{
  "arch": "densenet",
  "model": "multi-label image tagger",
  "dataset": "photos of plants, animals and fungi (iNaturalist)",
  "train_examples": 77898,
  "image_size": 64,
  "crop_scale_min": 0.5,
  "horizontal_flip": true,
  "color_jitter": 0.2,
  "norm": "batchnorm",
  "activation": "relu",
  "depths": [10, 10, 10],
  "kernel_size": 3,
  "stem": "deep",
  "growth_rate": 16,
  "num_labels": 75,
  "init": "xavier_uniform",
  "optimizer": "adamw",
  "lr": 0.0037,
  "beta1": 0.9,
  "beta2": 0.95,
  "eps": 1e-08,
  "ema_decay": 0.999,
  "steps": 20100,
  "batch_size": 384,
  "epochs": 99.1,
  "lr_schedule": "step",
  "warmup_steps": 2010,
  "weight_decay": 0.1
}
Rows from block 3, named by matrix and row number. Rows with one number belong to one channel. Each number is 128 + 32 x the weight over its row's rms, rounded and kept within 0 to 255. All counts start at 0. Numbers have three digits each. After the name is the row's rms in percent of the matrix's.
# conv1: bottleneck pointwise conv (model.blocks.3.conv1.weight, 64x128x1x1), inputs 0-127
# conv2: growth 3x3 conv (model.blocks.3.conv2.weight, 16x64x3x3, transposed), outputs 0-15, a 3x3 kernel for each
conv1.14 100:092126077121146068203115129129123172119150109096138117142154090085165160103156108110093128071128135163123152206125105095125157186135080124136155193118144160108150147076160125106141126188098137133068050139156127083192115129098161155148110165136130131176133131127112072129136069070123066112111078089084122116130150074105134134080112130167140112072137121103134127162093112192140134107083
conv2.14 099:129135100139134136102125149157107132098137109070104089114119122119142132117110102085089088089118161097120154101164138106140091118127087125142113123099102133108090164136095151120094069057082121150157143116098119075101061155103102108148040092124046086080059152114131158177076110146074076161117090155113121116134103111123055061087098093076139129159183154160186153156161114163125110104101080100116153077155163102125122106076124140126173
conv1.15 103:096128158150176133151127092144116135132128096097078105085135127158096147121109089127162131160133161152091195184138056145080120147134076153107130135081157190050135093137142106175136129121069131126117109136110160142113110141122175149159158130157177123170137123111146126149158150111168101139182141134069167154192127142091200099068078054117135122162127128121165149162131063181120158121054
conv2.15 098:105100137141141109080171175144140066055122164141119133141096113129131104100103091096104112097128145079124137123126146111102122062107111159167143111118132105101144132170137152107129058060077155152167161144119129088111127148142109117163091096121127058082107145144116075092094109205061084198083100185091114160096111123100092065102092145124119134153160108156141128096144108079118072126106061101093104150154103175190191133133149139140101
conv1.16 097:141142134075129095107139128136120121149115159087152159117152154112136136092120160145126109053083095108171151053091120127122118147157088127125126120091108137161126067132087063084146063115167056170144138121143092103137048123105099017177142151133109096047093175143094129083121141096078122086150130100118149080151137110134112124125185122089159107195114110172121139118150119158138118104126
conv2.16 094:143157125181104116165126087136162160087117138132116127128147181082094198103165207139120119138131099153138106132090104120093142131170172163130138113113137107089077068112161133136157119130163097124140089137109122129101169126114206132086171138076148162137106066124104102128124140157133105094102129139153115015152164020117145097148191139132105105102100126138111130101101133157120129154125083175080044201138085139117127149139147140094092
conv1.17 099:119144118087154124122123096060116137116129077157077087111175087139154155100122081053100132127165089089104123130118115124083146129122071138138149132107116120153143090121129158072129177133132176088123121126111094163115173124138132172090154116081129148185170094148052084129159163105155161092086103044141181158102137103111093137081104072122098182090187165117131131166113113093126160145204
conv2.17 105:062135125092061115098096080146150119114128120113086151109115121136162086163170067144145102194109107174114142029123109130169077177135107043095169082114144107150132158155127120117127098103124155134145139109167123152180076128135078173114095139151119119155134142118154155107104078110073098117074111130102072127098115141122145187124029100095139096156153077086154112129133102159125100100147153094085113105117099156178184147129126106083139
conv1.18 102:135140124123167134127120138123158000145122117163102180125129103121135140080127150075158133063129107073161133137133133107148117149097079105117130136066110085062117095185046094109144089078152067128155126123152046113117117146124132075101148144098147117082114161100121157138091171115100112102155086152198151105124109178196143124121140112087124086157126110140153144114112082127148108092108
conv2.18 095:168169101129126123116115100089178204099065127172116083092171169049136178084151184130143143136144148168150151130117114117085084137130139134146164122133152084074088070094128077076128077127152102114100119135114163122123143091140167121140139155161164208208120091173162125154170091111177153095127150133153125039152144081115170164124172109147118105119108121133115115110115154142092129153109111140076093168155118168167143101102109166139176
conv1.19 101:174155148117108152131132144090139167213180139095118140162155100165084134159143100151132129152115130111110114131122095117150175136094114131117110052140114137127160158065118110186122077116141130114151071137054170068182138126108113151121070127115142134116140071161167179142057122151113100102076123162200179102135153157167115175115085118126099085088143150129157136145063172094104169163092
conv2.19 096:146086104097127105096127107087116139128075112131133112086123114084141132102118128106095149108136192129149147178182122150133076126078100112085079144128086164148112169151114151142113141115083093113076128067052145088088116132085066105156094088167109077105088153160074171177108170142118123174131121163079120152046097183095092166083069113114157120127135196165063084167111060127134080137108129140118123137140122168142123120113106155124134
conv1.20 109:077147105135185114118120114087128143133150138146116111136126140131122106137101140129051128128122152073112145135064130068111093071115142145137095109129106164151142120067169110145095147141053161099130138090132148128126103135114108029071157144136038139138058131199107109084074144164134065058101105150129137086128123053079075092105119098114141137096166138126114124149136130111152172108129
conv2.20 104:137107150149123085139118084129123090143153123108105130164128099164163082136147092202170122177093097128084122119149168084145146127125102138118105155108088150113086118132157130155158143123141094129177092130174101110125136182102139162077171138066115096097106134106163146143044058127064058124076057147106097124120122137135145138103054083098144107159195194195127091172139057154137084162136134169153105124115094162131132161154144148130106
conv1.21 101:141148104165134145177076125129157128152122149110145194164119083075141124130142107112148117140156126166137176155167081059135120171128090108073140141050165158058132142111118094135158116098080120100153062132130094099122127023153177129125144084100140127157153114080122161148111151118152099116144105148106139102111153118140181180090168133114180111131143045093115147122142074138169092077081
conv2.21 095:067123112127132097120138108114133122101116118123128150115109155137099116181115128088092110083157150099181159123142159141128096128101127235218186133134137082095096044086088086056072126134123122111090177137092195144137109104155085128162083142150100112152140157167157150142098131141052069137084101140114112114129092109168114094140146121120102122118134126101142147086127144085092140084064084115138147131166146194188177107104109114143140
conv1.22 098:082093056183156146117143103134104118139147107161086058079101134151135090160127144130113130186132125091054182153099054134051109129131101186172147122119135165157110112115170094112037153132085132072109142098149148144131086134073167085116140102137117093158076149133142099056128151126167136102147082164147163122167106146077190125106132108142116177136122148121106146098152132113132109096137
conv2.22 099:111118155146118036091143141175169066051102176097091152168107070169145080160167107163170150137126125125134120129122140094138136101136128156143129152142143140132135154178173147114124115088124104155188128160146151136105142124106188142085150138114135156160083128156119075098059019154104076145083095177089104127141146121140152133124129112079097117108143156160111134128119116096107092159201164128142117102141105149155182178163146091069070
conv1.23 103:099099093153108126147119163135139113098128061168088086070150135135150090139094153141140129142136134080047147176158134091131088098059150170148170088177162129151101136105121158099113116151104111116105147075094123143114106117126171112063133157200105162094148140158184088098176085140168075100111167152103141115155046106127078165127084078100118171125171134118080139067156103147138131113128
conv2.23 098:131130174127144097070083110156169082068110155127093102141102104123117130096121117137170137195130127134103141084089172121156186109145077086008046154128114190169162173156143149149151147107128106122124122170151140153159092088119139113136135119083151171173127178161140107128113101149103114127142152121109081119150152132109158130107104115046056106133165154137146142123133173102103100171203185109113124062106120076090134138125143157128120
conv1.24 104:117055058128068114100088141162118134152080141140127128140110116108088138131066164131131131187135109154144182058126136110127070129094131109077125110113168155138065136140141121125126117117124089124145102054139126065126131064148107098138127060164109126121146131143067121123124112102140082135120166138040122129113163088191136169139141061129094087109115067115158145106077069129098109109080
conv2.24 097:082089102125095099176157114164091105148138083075138141116073097185096112174148134115110143056082115072112159134136144121128128092111126221227224113136159079065107151125094145146133196172170110129107162135112162126110152123121137105127102132138158106164188130122138158165132155109109143156110132155127143144116113139132090079144157143142101118116132153116138146121101139124091119153138172097139157079112148129121112111136134030047071
conv1.25 094:144181156109051172133135127144166126123104138167111138110151125156112128144138098122117131147125166142161132088139147111142163100137229080112138100100067071152131143147145152173129157151082132092128151108100164218091128164197120068145172164089078182157168126127096096122161086107164107127140150085111090171131143076061081148103144136166102127101140130111127175195116103123101175133114
conv2.25 101:179120100138146129103103062082139115112140155137142132081131097121146085136121095103101059130128113132112115111120164093159149156141115152130132130114119067105117096109158060124126102134085133133101102096154123152174111150204059146176096149156107083083113151090169170171067093148061089156083100136158088133117082148123124200125069089079115110111160138145170116153158096135136115097071044131174131149163110130073070084097105158154126
conv1.26 093:112119136161143117120097126139115134131148117108117141099145171101098186175181127033100124161121188160139199153164062120099152124128128097102118165055111192140148152157134078158144148143104157175102116155137160189079119137179180075147149160148104172153177170089067132126149126105145077119179144116093100141119167108153139095089124162115117129076124104152137151106133080165117145085067
conv2.26 109:119075106139139083081140146128157109106110170137127114162121081161156114128126126081072078081132161108134148129139100135138108087106110175174123108130127098126134121175150063105124015048068133147170139116102144078116143150153124158182100155172115077092125125108114111135082108190061049183078062140131159175086134157111126117106093148099128122106144161153145098136144084136143124118118058097123058124170104147153138108135129105151130
conv1.27 101:121134117145068134129138089138110141110120082104150082186109178073059152164099148107146125122146098135115128138163128139130116168153113168128146150094188135102058159163118142142091127124142124114084146163113094131170153149174119144128098057135175134085173067068092077151165117156133158120104174167096101193090144141130137178119112115088167080137158111091106148180145087159060180140187
conv2.27 110:117105070138158143119131120137077098122155109100105161081051040136085062162084075120115073142133112148121126125144131135155075189097066146125120098083097083132144156142131118121134138137151134113138122085148066076155121135135054125160089123161163113135207169136184193121122137137107114185139106160106088118108051137116103154117060093117143119175181122135151084139159078134153102108109118142151118113117101157185150095127113135096094
conv1.28 103:169102175156124137120134152111103083131086095135118129156114054132110143039110172125166127085085107167141145144176113128151146140119106117158115118150089142110091091086098123131178098055130084095106168146171101088160087144118105129079088100035124126136121086113085148135128163078143086151111083139156116092062145157103125104040108136072115145148125108195112123128105097107188120115129
conv2.28 102:125174125075093172149079116125081140151125102113160155113154161073066197094082189087091122084134167105128127142179184137123108094080140112120096142157163133108109081081077093076075133120126150115087161137102159137093128148165153115111167112078136205175120092147126086103064105171090122151099096104066113142105119126141130115127195130162177143084051056132134111132137134098105136094116122131124182144131172133117088123123103139117147
conv1.29 085:079086124142139122109113139103097092150118098120088090032112137138149099141167157090133129121107107150055152185168064131053140076140118200160180134153131163141114097141168140088139125111132088088098150134131122151120112154072233095090099126154085096121123147105119103077108100094121124139142121106155135133156122144066110131146161130149127204115124214155133142093137132123075096139124
conv2.29 097:116133170161126026071156147155209084047093209148058092168114082156136091152182101106164130138153082113132121135123106143129126121148156083074081155156144150156156155161125132095105105084094094104165130182173124186154124092100214161109126130133129188167131120128117083089123072137131116142121120125134090094124140139122141124102148145122132126153118109093091153110124174090105129153199154130096085126159138073094117128115112117138123
conv1.30 098:133062136076099120130127098104129151134117155082178077126157112134130126078106159153142123095129069152127138079111128127118101057125046161170141064148156147164142089092162079082127048142162106178110140149142078137129080090091111135147158135135130091110109190103076090113144161099090130182163170096092169142141142095141160178112198115148183134127104109114110171074146142125121126090129
conv2.30 092:146166144175119083106098060148130086089157129071105129138139165109165193132183158087135154126140119151122109128093142066092180086172172124133135090093105130115089133100099147141122159132115178138102159136079164155095135140146169092078156100052094147133096104156103095113103090127113093116102129114146148112159143024192147049184187124145066107115100112107122141103133126108152111095136137133109117107063177126122153097111125110090066
conv1.31 099:155128111139154148122136121119150135152118096124122127142083107151097092162114116129127120129141146069110089137117155131100101140116153162131181121160143065140086095151114132113073114105167086135145146160145124162111091128184121126109115090122143080134190138045162136057196062172122131092097117070138076175073124077095120152089074169113090183145176201150123073149092158162118120197138
conv2.31 103:113132135128097105126124130143148099094158144127127102178096080186114100177136141110158086162153029130065043082096159095146184118147170121128141130132118125151118133117113096131120147158137111119133133132198136214233051100130080125147114119109111138131163148098156161114151158178098144179057095121133085117096097138097115118088093137109162137167169105109148112102145140113118131147157136113098105132114126084088113120107134209184177
conv1.32 107:159116062149167141175147095144167129140119086147122051108141097190131121146122149037089140155142133108081136173092117163057142138123111171147169134142117124137132131134144114125074132148109118106093146155130134066147126155090167129135110101145152181082168092149156073087209135116164144150088117171119157112121039104114133123088113101148145152094106090083072159129156108179103144133195
conv2.32 104:141147148113164101065126172149176109055084137113095114098079126139141138112125124156164132166123131142124114067121162145178130163130049122099099124116111103099124157184179141149141096084099087121090100082066089066076130167129157144150085099116133121137131159151101087110072095168052082188108126179106110091135136116152149128121080110115129130141134103128133138130165130135143057154180150115093085090145155110157166154139144054054087
conv1.33 108:102099155151122143105107154100114155048077075116046154143110076111117153126125180159169132090072120155145149123201124106162113129113109158156087116159115151106125117119119059143148112086141106076043123114121129117112092105118085121114067110143113059164114129107078151123103145111104089119151113131119116137130159110053162077120102055098059124118071139189165081108129133096118125134134
conv2.33 097:113167136091103154147113082156103167150160112079140190129130138120081169138136170077111187065138150121166131175152099166068082113153190089104104121132148151170180110132094142143132147160138081113134128136116161134094160117099199135071197174116127166170168059124178125130147161138118156133080093103082151146092138139131127109130217162158107124145092128135108125171115173185114157131154153152151169135083128097101088102082091167168152
conv1.34 099:141099128125107150137105124149082129123136176145151180136148118099048129124124176142139129128123147118174158086122100115177139106094122114070108121054149045114122132118069086126131151075154069120122082114133154136114140041192149113102142065126114106110172113124111131097121097075137130139143158097097081104089141191214160180134110093165094121139103080125146123133082092114090086082103
conv2.34 105:086086143104129107170140103098071137132118084102136140082089091136096108182158120093129150102169173080138167151126100115101105139130140188173222102120159077051089103104075126127096130129114157148125138145097071066114113105117105117144141146163133135142160056061156153148184128066178167129161157131140139097139137116152159127155173107179088076154135102111118170104068188141087141132098119110143086115147115136127120114108085085082086
conv1.35 095:114054099120096151116124182145161132070144119152133135147125158118011149157116126129124123098155157122153142199145111139150110145153119137172119147116141123092127133111181055153159156137137094139104134192116145142137033063163142072143123034141140105113099096089116134169094087184127160104084130162116135140130128164127182134161146147114137135124146138189110065119114115149086170124095
conv2.35 118:056123125081125102083102099125113098087122113116138124139113097161111090130106086104116106091161156094142117179107069114072072029084138143119132127131129127131119137139124127140129120145137150155091152146132098116144092071136138026106154074098153165167127090119148098117089097127106082126103096125130150150129148110142154099151126129150125149154144128090064139036034131036020106129143095127154118120131129101103101111110102138160130
conv1.36 102:103163119151116141138118123068087106111137083107093080091148100137157122150133111116098134140161110102132090121138123166122135130104121110126178124147093103166109110175119166092156159094141157054117159156086108074140150146138088173074140150082148167134148068157129107094130176140182128103074136076142125163119141110083099117101088077074071181032130153065159097190107124094114145199147
conv2.36 102:107127123136111136118103093119095142124127122088131164086077122119126119134153079155120073188093107167096138048139088116146034175109077087105122097084108127174155156139105138117120113097124145110142101113163146195165093116098073140131073147157111117156142140110146172140082100140081120154085094157058070128095093162090092180061032112079144063152151103133103109152130075143120062136140104149137114166134151141119143121101113133123128
conv1.37 101:163142054153115171115157092127106125128107123089071083130114173141059146134117102130155124130124110123137123169089162153119126127141143164162100112117123152073134152143134133174128133100158108121140134180073161139123148208128136151147098148138207159148172088089153136144141106174118138144148156191123086150127163173164216156170096141127156111151087117122157207194135126199099203149117
conv2.37 102:123100079115140125092126148121097076131149127118137144060061111111095168159136127078073048066113109081139125144129141138145132133140080162127095127115091123132096142159128156141144146140162135111104119128103089078157109138153026084162065042143133050154098182116120175174171178155148123167131120162120121115111057088078048104144126143104153137130152148108129138108130115111140087105083102109130128110131121179178127086074148118117128
conv1.38 102:105106124087129102100118139069100097073089071064107131131143155093161139115105174182149127088106098082146138115180122100149100133080148146156093102163152136168114068117139143076089101158129101145067167087107048133112089100132084116068154127140124116123164147144122095113121100120111057130173160103104067121157099059132065167136131116141138135132128138173065109083167100138155123078093
conv2.38 091:135165148106096160182098106114082166145155143121170150146141127116101190067120169138170148165138092140111082167061112098131216127189128089078059145137153161181175143135112134153165165127129162154143135181150138130102111070104129094077182147104112102121111105156133101110134147096107065079114120159143136108136125045147120080193200145135093140109175165111124141107118147104153171103145140102119111132097137089082093138134149192148153
conv1.39 101:049130049114113134100128160129164146092126099170120136127139124088144137170121120127130136099105071124197129121101133115144077097038148105134112131165169156130149092113181115126158173160104163066086119080098104169128094105108144143092144148129110122064159143203125080127102122126159100129121146130178154068124084156097085053150177074147100126098167125139120136158098117109128047128121
conv2.39 100:137089158105081123107104099115095101101103146146094112147138073180125041175108059118156161144137106169130131099111156088142158145144117123138145079069120120097125161101127129141171168162139176133124133130169141152137104093101090106073109122113134168163104134105143146098086033091079078138081129169153137136111155185118138232129125132083089082129178153143143061179129085169130090138101169108113134117134109110101074086078120152138143
conv1.40 098:074097069116162136079112134089138122124102032145068107106129081098114162146031104175095129166175159143134127148171153083156093110087093121127104097168152127096079115158115098110141142103082153102080106077094108127131155093136055090115074146114106166106159123077114119136170136137143072135125146164094124160099098058116136127128113079115097133134075154147143083079124112121118147164121
conv2.40 103:129150103111147137122107053136094143174170063139144168143165121163115070135107107120129174121121151109123104139136126158126110121128162115114113105090095144127125070069101143177181225225172069096127090128172135180159145150130135151165142132112140137134182149133160137143098114119085119141073112140115146160102099147125110108134165154110092097111090129131080100175082114150145168148154149137192142083074067095101104088105109153203192
conv1.41 102:079161131107077106064125167168121152150123149127141162097109116068152146136141161140167118084091119155130122084170139159097121105112122155145108110130112161155153105137135046125154063124132092129131132071124112139144121111098144066165146131110102118106105110148111139135088094112116060076149142123123196092104089116112120118131158072095035129078061112191218146100087107080113143178143
conv2.41 102:144113149159120084124147135131153114118124149160102140107144089130113086117127107115128122100143109105120103203167112207096084143077115153130125132117121148137103062079114092109122119126116110130201140170180159169130181127106206153072191166118137179163143102118162131127135131124154112104140084100102117137081157179069141197164190161168104067175102135101086053127071118149090106152142118182153079184122073156146131127110096134140140
conv1.42 104:107077104134146114071115150099092128154141157101141152127098068101136122071123195153141119121143110138110192113164136169130101083077089129138131096156173132124066081141127124104132091122168091065147127117111084080103120129125137144109153129139112090074151184138043126143098159057090166122198045151154129142133140132125102150118169119153127154109080138199103149108165108062158105087146
conv2.42 106:128173171138081155162113101122139107120131153128128141077108187054118206126147156102126149131133117139128132114099099104117139127160141147148156128151130092107089104094080121102088150130135171152130160179114175139108120025068178127094138135141120153146141061144153112137176120083163140066082118142155174099177184022101136053135156090154143132132145149082121143096120124094097096132175179115106172081069168126126125145150132148105124
conv1.43 096:158134129116113083159127163129135109137142130076151154141152153103139120106127179146139123136096093143167162106118126089146141098167103140120091074139109143131139108122117114134153115099135086185148062131081121143103140052140147065148094084164148127111156166065103119112147106087088116129189141115090135111162149168187169135085163128116164110196076131166062132054156078156145137030060
conv2.43 088:089110151109111109119086067095138123089119146152126110106147152118117160112155157055111161117198135161176116184062069088067151131199159213146157111095117098097108108129128143157166132143148106129111134158105130092106128124155122164172122162157154163129146104125124114093136113107151107083107121132139141091157157073170124047171211144094065113104139145084140156075117170070134170152173139115140065142126087128119132159151168160102095
conv1.44 104:102115209148114167104116093161106095007109130123110120120130134138138101143157147116176121094133129141040110107174057160133138163147086162154121114118016118109123123208108122096128123119138058078059160097143140162137081158107138107105103100107125154126089116111127109081140109128153111061140134139162107128132110150081092126105097145079141135134135122096110122140149102089082102101125
conv2.44 100:105115097116100061145124122105160141088093156098080123116140106101125152107133186139106086130099077162130135120114107125123132157146118073045077172146168200200228121137146093107114056045046113146145137140093115100052161130113178118084154143102167176176160110143141050098092117091102120095102115113151106071129138142129125157105150157154142155116128145154115124139103109155125131151138120120107100178123110126141115147139112073104104
conv1.45 106:126094172166146159149119140091162071109100092103087137103126077157131144119150083119207129099124126152134148172170023155141168142061096136109124144134078131094127107106158083128173102079146139070082110127088135072130087133127126126060039127127084166091125128140129132135097151099170101076080085143181138109102131163143120106081132114123067128102124150146144112121101096081112095119096
conv2.45 095:064137103116115091130127160123173173105072133157119073134150168115113174144109162088054098080109162115149167133160127133161105129110138106104125121130133147137173127145126102080118045055084102121096152191109170158089139118101149117072153157134149188197154085108160081061126103104064124138067103157113131112097123160120106177078137131153165134129101100133136151145124124182123090120129098118110108161155151161151165114064082067085148
conv1.46 106:158131098135172144160132124180164134107127149126174181154088140115107115155107148175171124186105101117166147081107146123123174104131111112140102136154163135121157123138148077136087161173106123156143077081151142089141083130139142137164089080131105131144106106184053088114127108080145060055142111150068098073146194127161095124072094144127173085181145096145176199143100116154137111082090
conv2.46 109:117078091143079118113133145123098113102124087045059104130138119151150106166204131125089100080119110079136154122132142129154113117135117183198192129162173091065105149149168113106132133125127159147123185114110120100137167133122137166146084152182164100144109144125060178180156156124140140153136155184093079090106070095147133129080053115096104115100161137163118088158139134147158128112085112103102139127144132149157163134131128060040089
conv1.47 098:135105149114119094064135145161124055113132123156166135093129178117126118115161176101130127108105117126143167052115125128111143044168117145140163085112121173131123154170121107091121094150112073135102174122166125150089078128112162013144139151145078120098106169130117076061123117102121054085124153073114126125165165080079086140138151147123154150175113155173113173082138113164105106118116
conv2.47 098:159104112182160053115155138118188141042068192138075113179162091112149110096154140135166105164164112138128111132087123122091147133128154147117102156133114164144138113144189147132132135124122075119143096179166090126108155122100185169132176184135128161145133094115103094109079063117118063064116100087172125076143132093149136108124155178118107133098093168117125131123100164110109160163123072180121041175141085095095106134127105138127089
conv1.48 099:101058109134079129110121141137079129156059117138118138136088167137124076171090168132110121105128072099093176118121092088099069143146127169128180142132153147149038113162169145091099109168057114129141169078156105098130100144088102129093128123149167098152189124102113074047170090142166137118164145109104100151163115071093156139159095130137105154104149186162124100067134125125130108160111
conv2.48 097:156154137140123150152135115177098066169206102065156170182089037184060045163116098158176115176127091158100094137088139068122190096138147122125131143150140128155160192151099148132122155141127108119155162161136137143158103118124149106112133134133116149118126162095101122105102132171079129213066118194101107149152108104123141096098100121085148124176173105130133118116154128104128166147161196096134162086080147137144134153127113160136128
conv1.49 102:123119106141095116140121101179071136125125153125139125148095115114130143162123169114094119176105135148134225122079100096088125132130086144140155153091197124144110153120135143180068136139072113139137125112171158094119137142124148126139151095165139161172115181119055185125108118112180116062158120171062095133120153091215110161080045154152146087115096084105149202121125090151123110098134
conv2.49 102:097108128165151116109168158128125114097124125110133150146120081163162120162182106147107084139126131124172151132155161115147130146133121211218192139154148100082106151182162133119132152138154152197181204149112144126139176168112161169152125137163142086106106120125144197147139148143118108183092126188151157138156132156109081078158130139093113151152169144148132156121141144136180106138155154145145125174204143157170156163179149055045085
conv1.50 098:128076159115128121075124103138075058143054144121134136102127134100141114088124127109151121113070056133128130083159124153148122093092114138149144130147161109116082052167108142092150080157156091090170165135173061121086114109153163144148120149072177122132141095101123084122143185090137216162125165101136132166134123172123083162137171129152179196159150132105093127103166127091155116131188
conv2.50 095:117159165089092125090072130094151138114081135146127113121144200087110216098117156135161140144148097138123115101104154141130167155158167072083104139136126101112098115120132113098117118101105163135095157145125166192142098096101152118068150101078137207169125109147111059096118073101135124058150155106159102052156128035156154107115178146183154102134082085092149187073121170070098132072143138113128129119131126125121156151125112116124142
conv1.51 097:076153073111081060150127146139145110164083132119133094113138164113136112120087180185060131108108101107152196115046156067117089081098154108090081100104160126148121103106143138092120165147094105122140115080137110165128138117104096048115167098144120132109148132102090061078140110074161095112103133122092145105114104136134110143100170096183145130125113103104094125055141076163125125075078
conv2.51 098:143128116126127105184139092128086127154161097097129113117131088140111082160150127160197100145134074146129126104083157074164162148171104198171165126121129091043058119104126121171175175172161085130125100138139127136157130118147126111128130142119162148126125112128152150140094097107132114110109148156160108068157119083139123130172163130066059108100157136084177173057122165078122152166140115146146073132102058152124123172175147097061055
conv1.52 096:092132143147131072082129134137170092105110071153118135065101154142124123139176124000136132150138108123143176169143090154072150074113146147104163107000093149148115125185161183140148156155078107103118158152131115192061103155105160083112168147092101126097142127132141095067103161123143138144113127110145119133139112120150118124136152133091151132104168112124140136137130070141136131118107
conv2.52 104:155080097156149053069152157123194145062049185159050068138156125130162109124126104127126093162137122156141148106130121114144112145145108170139108148129125121127114126164183075104110052043054088113169094132147130102091148129105136144133109160166138144160116104137146084144056080137101085126119086109129130119136154143121158157103103130123122113106131164140105109132108092108129118136109067128092050181179124185163146134105081093118115
conv1.53 098:144147085110048088070132050088088135086135160084136095121152087114100116095110105140112123110123106142109136156101178154101133184108136178181061160137136112088114112121211097137079138153146146080120084167095112146171091118084101148131138104106200115146103085101146109166079147108113124155131155093135108160123168167117076165110126167151122157060147145121131142159073186106132175139138
conv2.53 105:131118095129161133089151112127113075134125090119130091109109123157162152130118133043088097095161161097133135160134118116131113103119090114123099117109116085095099106107083116099057148121091116059078092065094127135113089117145127128145131132116103065087087116113114115167095144161088080166106107163156216172118149139124142121143093085171165120135111150127101136136118137116119136027060041065127072096160091115115160079088116083093094
conv1.54 103:077144098141097147135118113101118149191148152111088123088195091115158140121134147108115125164129155144114159164126136139075123148121103157149157160101167154111136145131161102151091141162125159145118061161126181106139125134158151117161194103134135155194092111184107119109102142106207089075155114150095139109121132064171159079032074124109049105089122079109146150163112158156155166070157
conv2.54 098:128099101126131102079143173154159098086103140108164119144080126134146116119122104171100080120090162086113147069171150142172104112088084156208173118117126093081096168188147160143138071070131138138151133105120160128131136203157102170149066135116122084078078153150131120132102146181069115181103083162111155159095149156101114099102102145121130109147156120177156104169173109138165116164150100117133102132189154171184187148133133069069134
conv1.55 096:058137107112126169175121134085125063121091109141095164036212125082124166109164126073170131111125146130146152158192130099148141083097160086104133155127122096073151148159175120194085126185067142116066107095121140162101153159203219104092152142130122149138124123154137126144109135117141127129146123104134104142141141127155115118085131132132096085105126130141153172193123097148116142099075
conv2.55 095:150090121145182098000135151113203122127045182178150074130126139108158094125154118080057085097134134116151139129158105155132090109108110147133135123121131099113132101153127106132132046080085113083088125129115074085126123119161069113150086115153143097102128150129177184170133111113127120139153120137165170129108131165109108161116092126144107081142157155166118094146122111136134133104054057109125092128195129132123103089090089098147161
conv1.56 097:138119162064111153102142114075114106165177119089078138071140097130124111087180073118132127176111150141120137162143094081152172066147120113123138109151141128115167189072142132173147063153079122114102086103071126160101157142145192121098118163151117158116135107158174159178074148116130111113129122130144091082114163161170133141111071118111129106103106168143141150199055213098139151119086
conv2.56 092:113100154134157053025148144114183094133052199156151093136131101120157106093151121087082158109146200126167167187186081149101079068093139126086132157128137124151158148159122156121122077095077166099070162115071163139122133128116105117152091125157094093102123165193125157181144128138120147129133123118114144141071116159101092117056057113134138129115126186156101121156092104124112099135153113113102137115142115116104087126125143110164152
conv1.57 088:133048138121099122138116103074152180135130113089123142117111124154125166089077141194150135174101112134182123116161089096195110207076132111123126115139127066130086142112120127100133120084076105099085129151080136093162114106172000145100091130134123118136129105150114088135087124082118076155125153139143092109178149070149138120162103131130119137116104120161128126096099155128132107147154
conv2.57 093:138143071066118200152140120150046185172169039096160176133120126113123154130112144074074141053131179067141130163156108141127092116120129133140095124122131149152123115108081155189145148127110119092102121107086125072073104091144097091146107095127103090099123125112118153178117161133121108151124119148130158161133129144146116108129153151146101120098127145162084119170123149161117146065070092063154188097151174091083073101122117174171172
conv1.58 095:059099067076138104164092117044102104157091085064099188104135097056125166087174137096121120067129143159131120156143136103166170134131108147089176201123135136078158119093091126143099057133101134158105083091111100110136153107100199127128090099140135118105140109111126136105130113117130103148110119198076125152127118086107142114084194139134118115132177120123111190134103111177126139097105
conv2.58 109:121141166149170138033142151116129109096126137166163091131122175140135088157163134103106097114134170061143173065095145140151112164105080117138131106127123061106105080118066140153125076072086072100082136167114119146157108107139144107162085119129133094112125118115137118135147107151113081130134117164160123065142110060139105061143118127130095129125118113104146151098091113126052128102062085091132149082179145073100116068060071095116169
conv1.59 100:101136146084130144153149147060100130138076084109132131124148084092104142141129123131105141122122111154134140066152107075167123170116080114132117146154118194136126131111150130116149094107082143097063121160116171082133088134162113166086072132129143117113181128160080084097214108122145100109129129106081108138152126083102164146081069099152101099096165154075206129170113083109029160175124
conv2.59 099:120120142132107127093087088130121179125143134079101192104091112154129124153161093148094149160124189154101188099170161106165097134139129114107098116113120161128129151146125145124133094104114140090116095082100073089102119126135064163116066149171115110134177165100144159133109132141062122161108079173051090104084096124086089145047131161097158113115161118155131092206145042189141076124099145131114170127109149121125135097075067132149173
conv1.60 103:134163139159157137113120094147170152182166083122067105117172126169128097143153094113138122184152131066108107147148098092134126136114152129125102114127115083074173144129127123162094112138134154098126101129089117180164145163146104170072115164131095171066125118178091123156111110154107070039055146179126148122118103108138143140115096074094087082091217114085090133150089184126153173092109
conv2.60 098:147108111099148115104093091112130103138126129129092109126136124097166122104162121161067078151096148168141170113145160114147129118108087108084096125120116165177144141142152140118136107083076166132131161104111185100116062134136039126161071092141109108107079153153103174215106128125098109125079097121083084158089072150100086159106032102121125129102178224164139047149165065127148098097110135094125149090129127143135120108120128135148148
conv1.61 100:142150156089065109152120070105095181193175157051135131146159107131063053096181086144101122165064178171140108094136125126157139141130126115124090099160122177181163122129118102108108096143133167141173092103066169146162158104128113126158120137161144164102156097101150123165121158162095128144082155156137139085155169122104139093111128150140100138096154184165124133111075200111074125154090
conv2.61 099:157126134093089149109147124124133136097103127130149134142125106102161134067119108063095156099161181117150132180151113135090123103103156074084119138114084140156120106125102090094114097108115110078096128092108164173163110125110094157192084102170062049060051156142062149159128152164154106134134105143107146163097121137121113082079044097114161121097134188157083116148140124099124137130107138083097107111139118116083062093097121186182182
conv1.62 101:114109122145087102133117150124141083111127111135149190152153134110110123118108096070134124143125150128170101128164091050158108129144110076062129171074111045065110145199035107164125148095087120130112133074124130131113150091205170086094130128160136151136170168136119136069136080110154102152192145121105046154137163154134125156138098101127092120132117134086119134121119119074116120087077
conv2.62 103:130126146145165132085124110106152178156095146160154115129128146122136128129102090078094133114155141111142131149107105141110144139128152183175197116118153103102107044085078060092110120152168048072065101153100057081138138116156099139186110150204132146125141072089158126130176130073160118088159127127188189160151132120166151126162158134140112091129112114113151140121115149138119143091067048140156121126186144096083096080076113133126134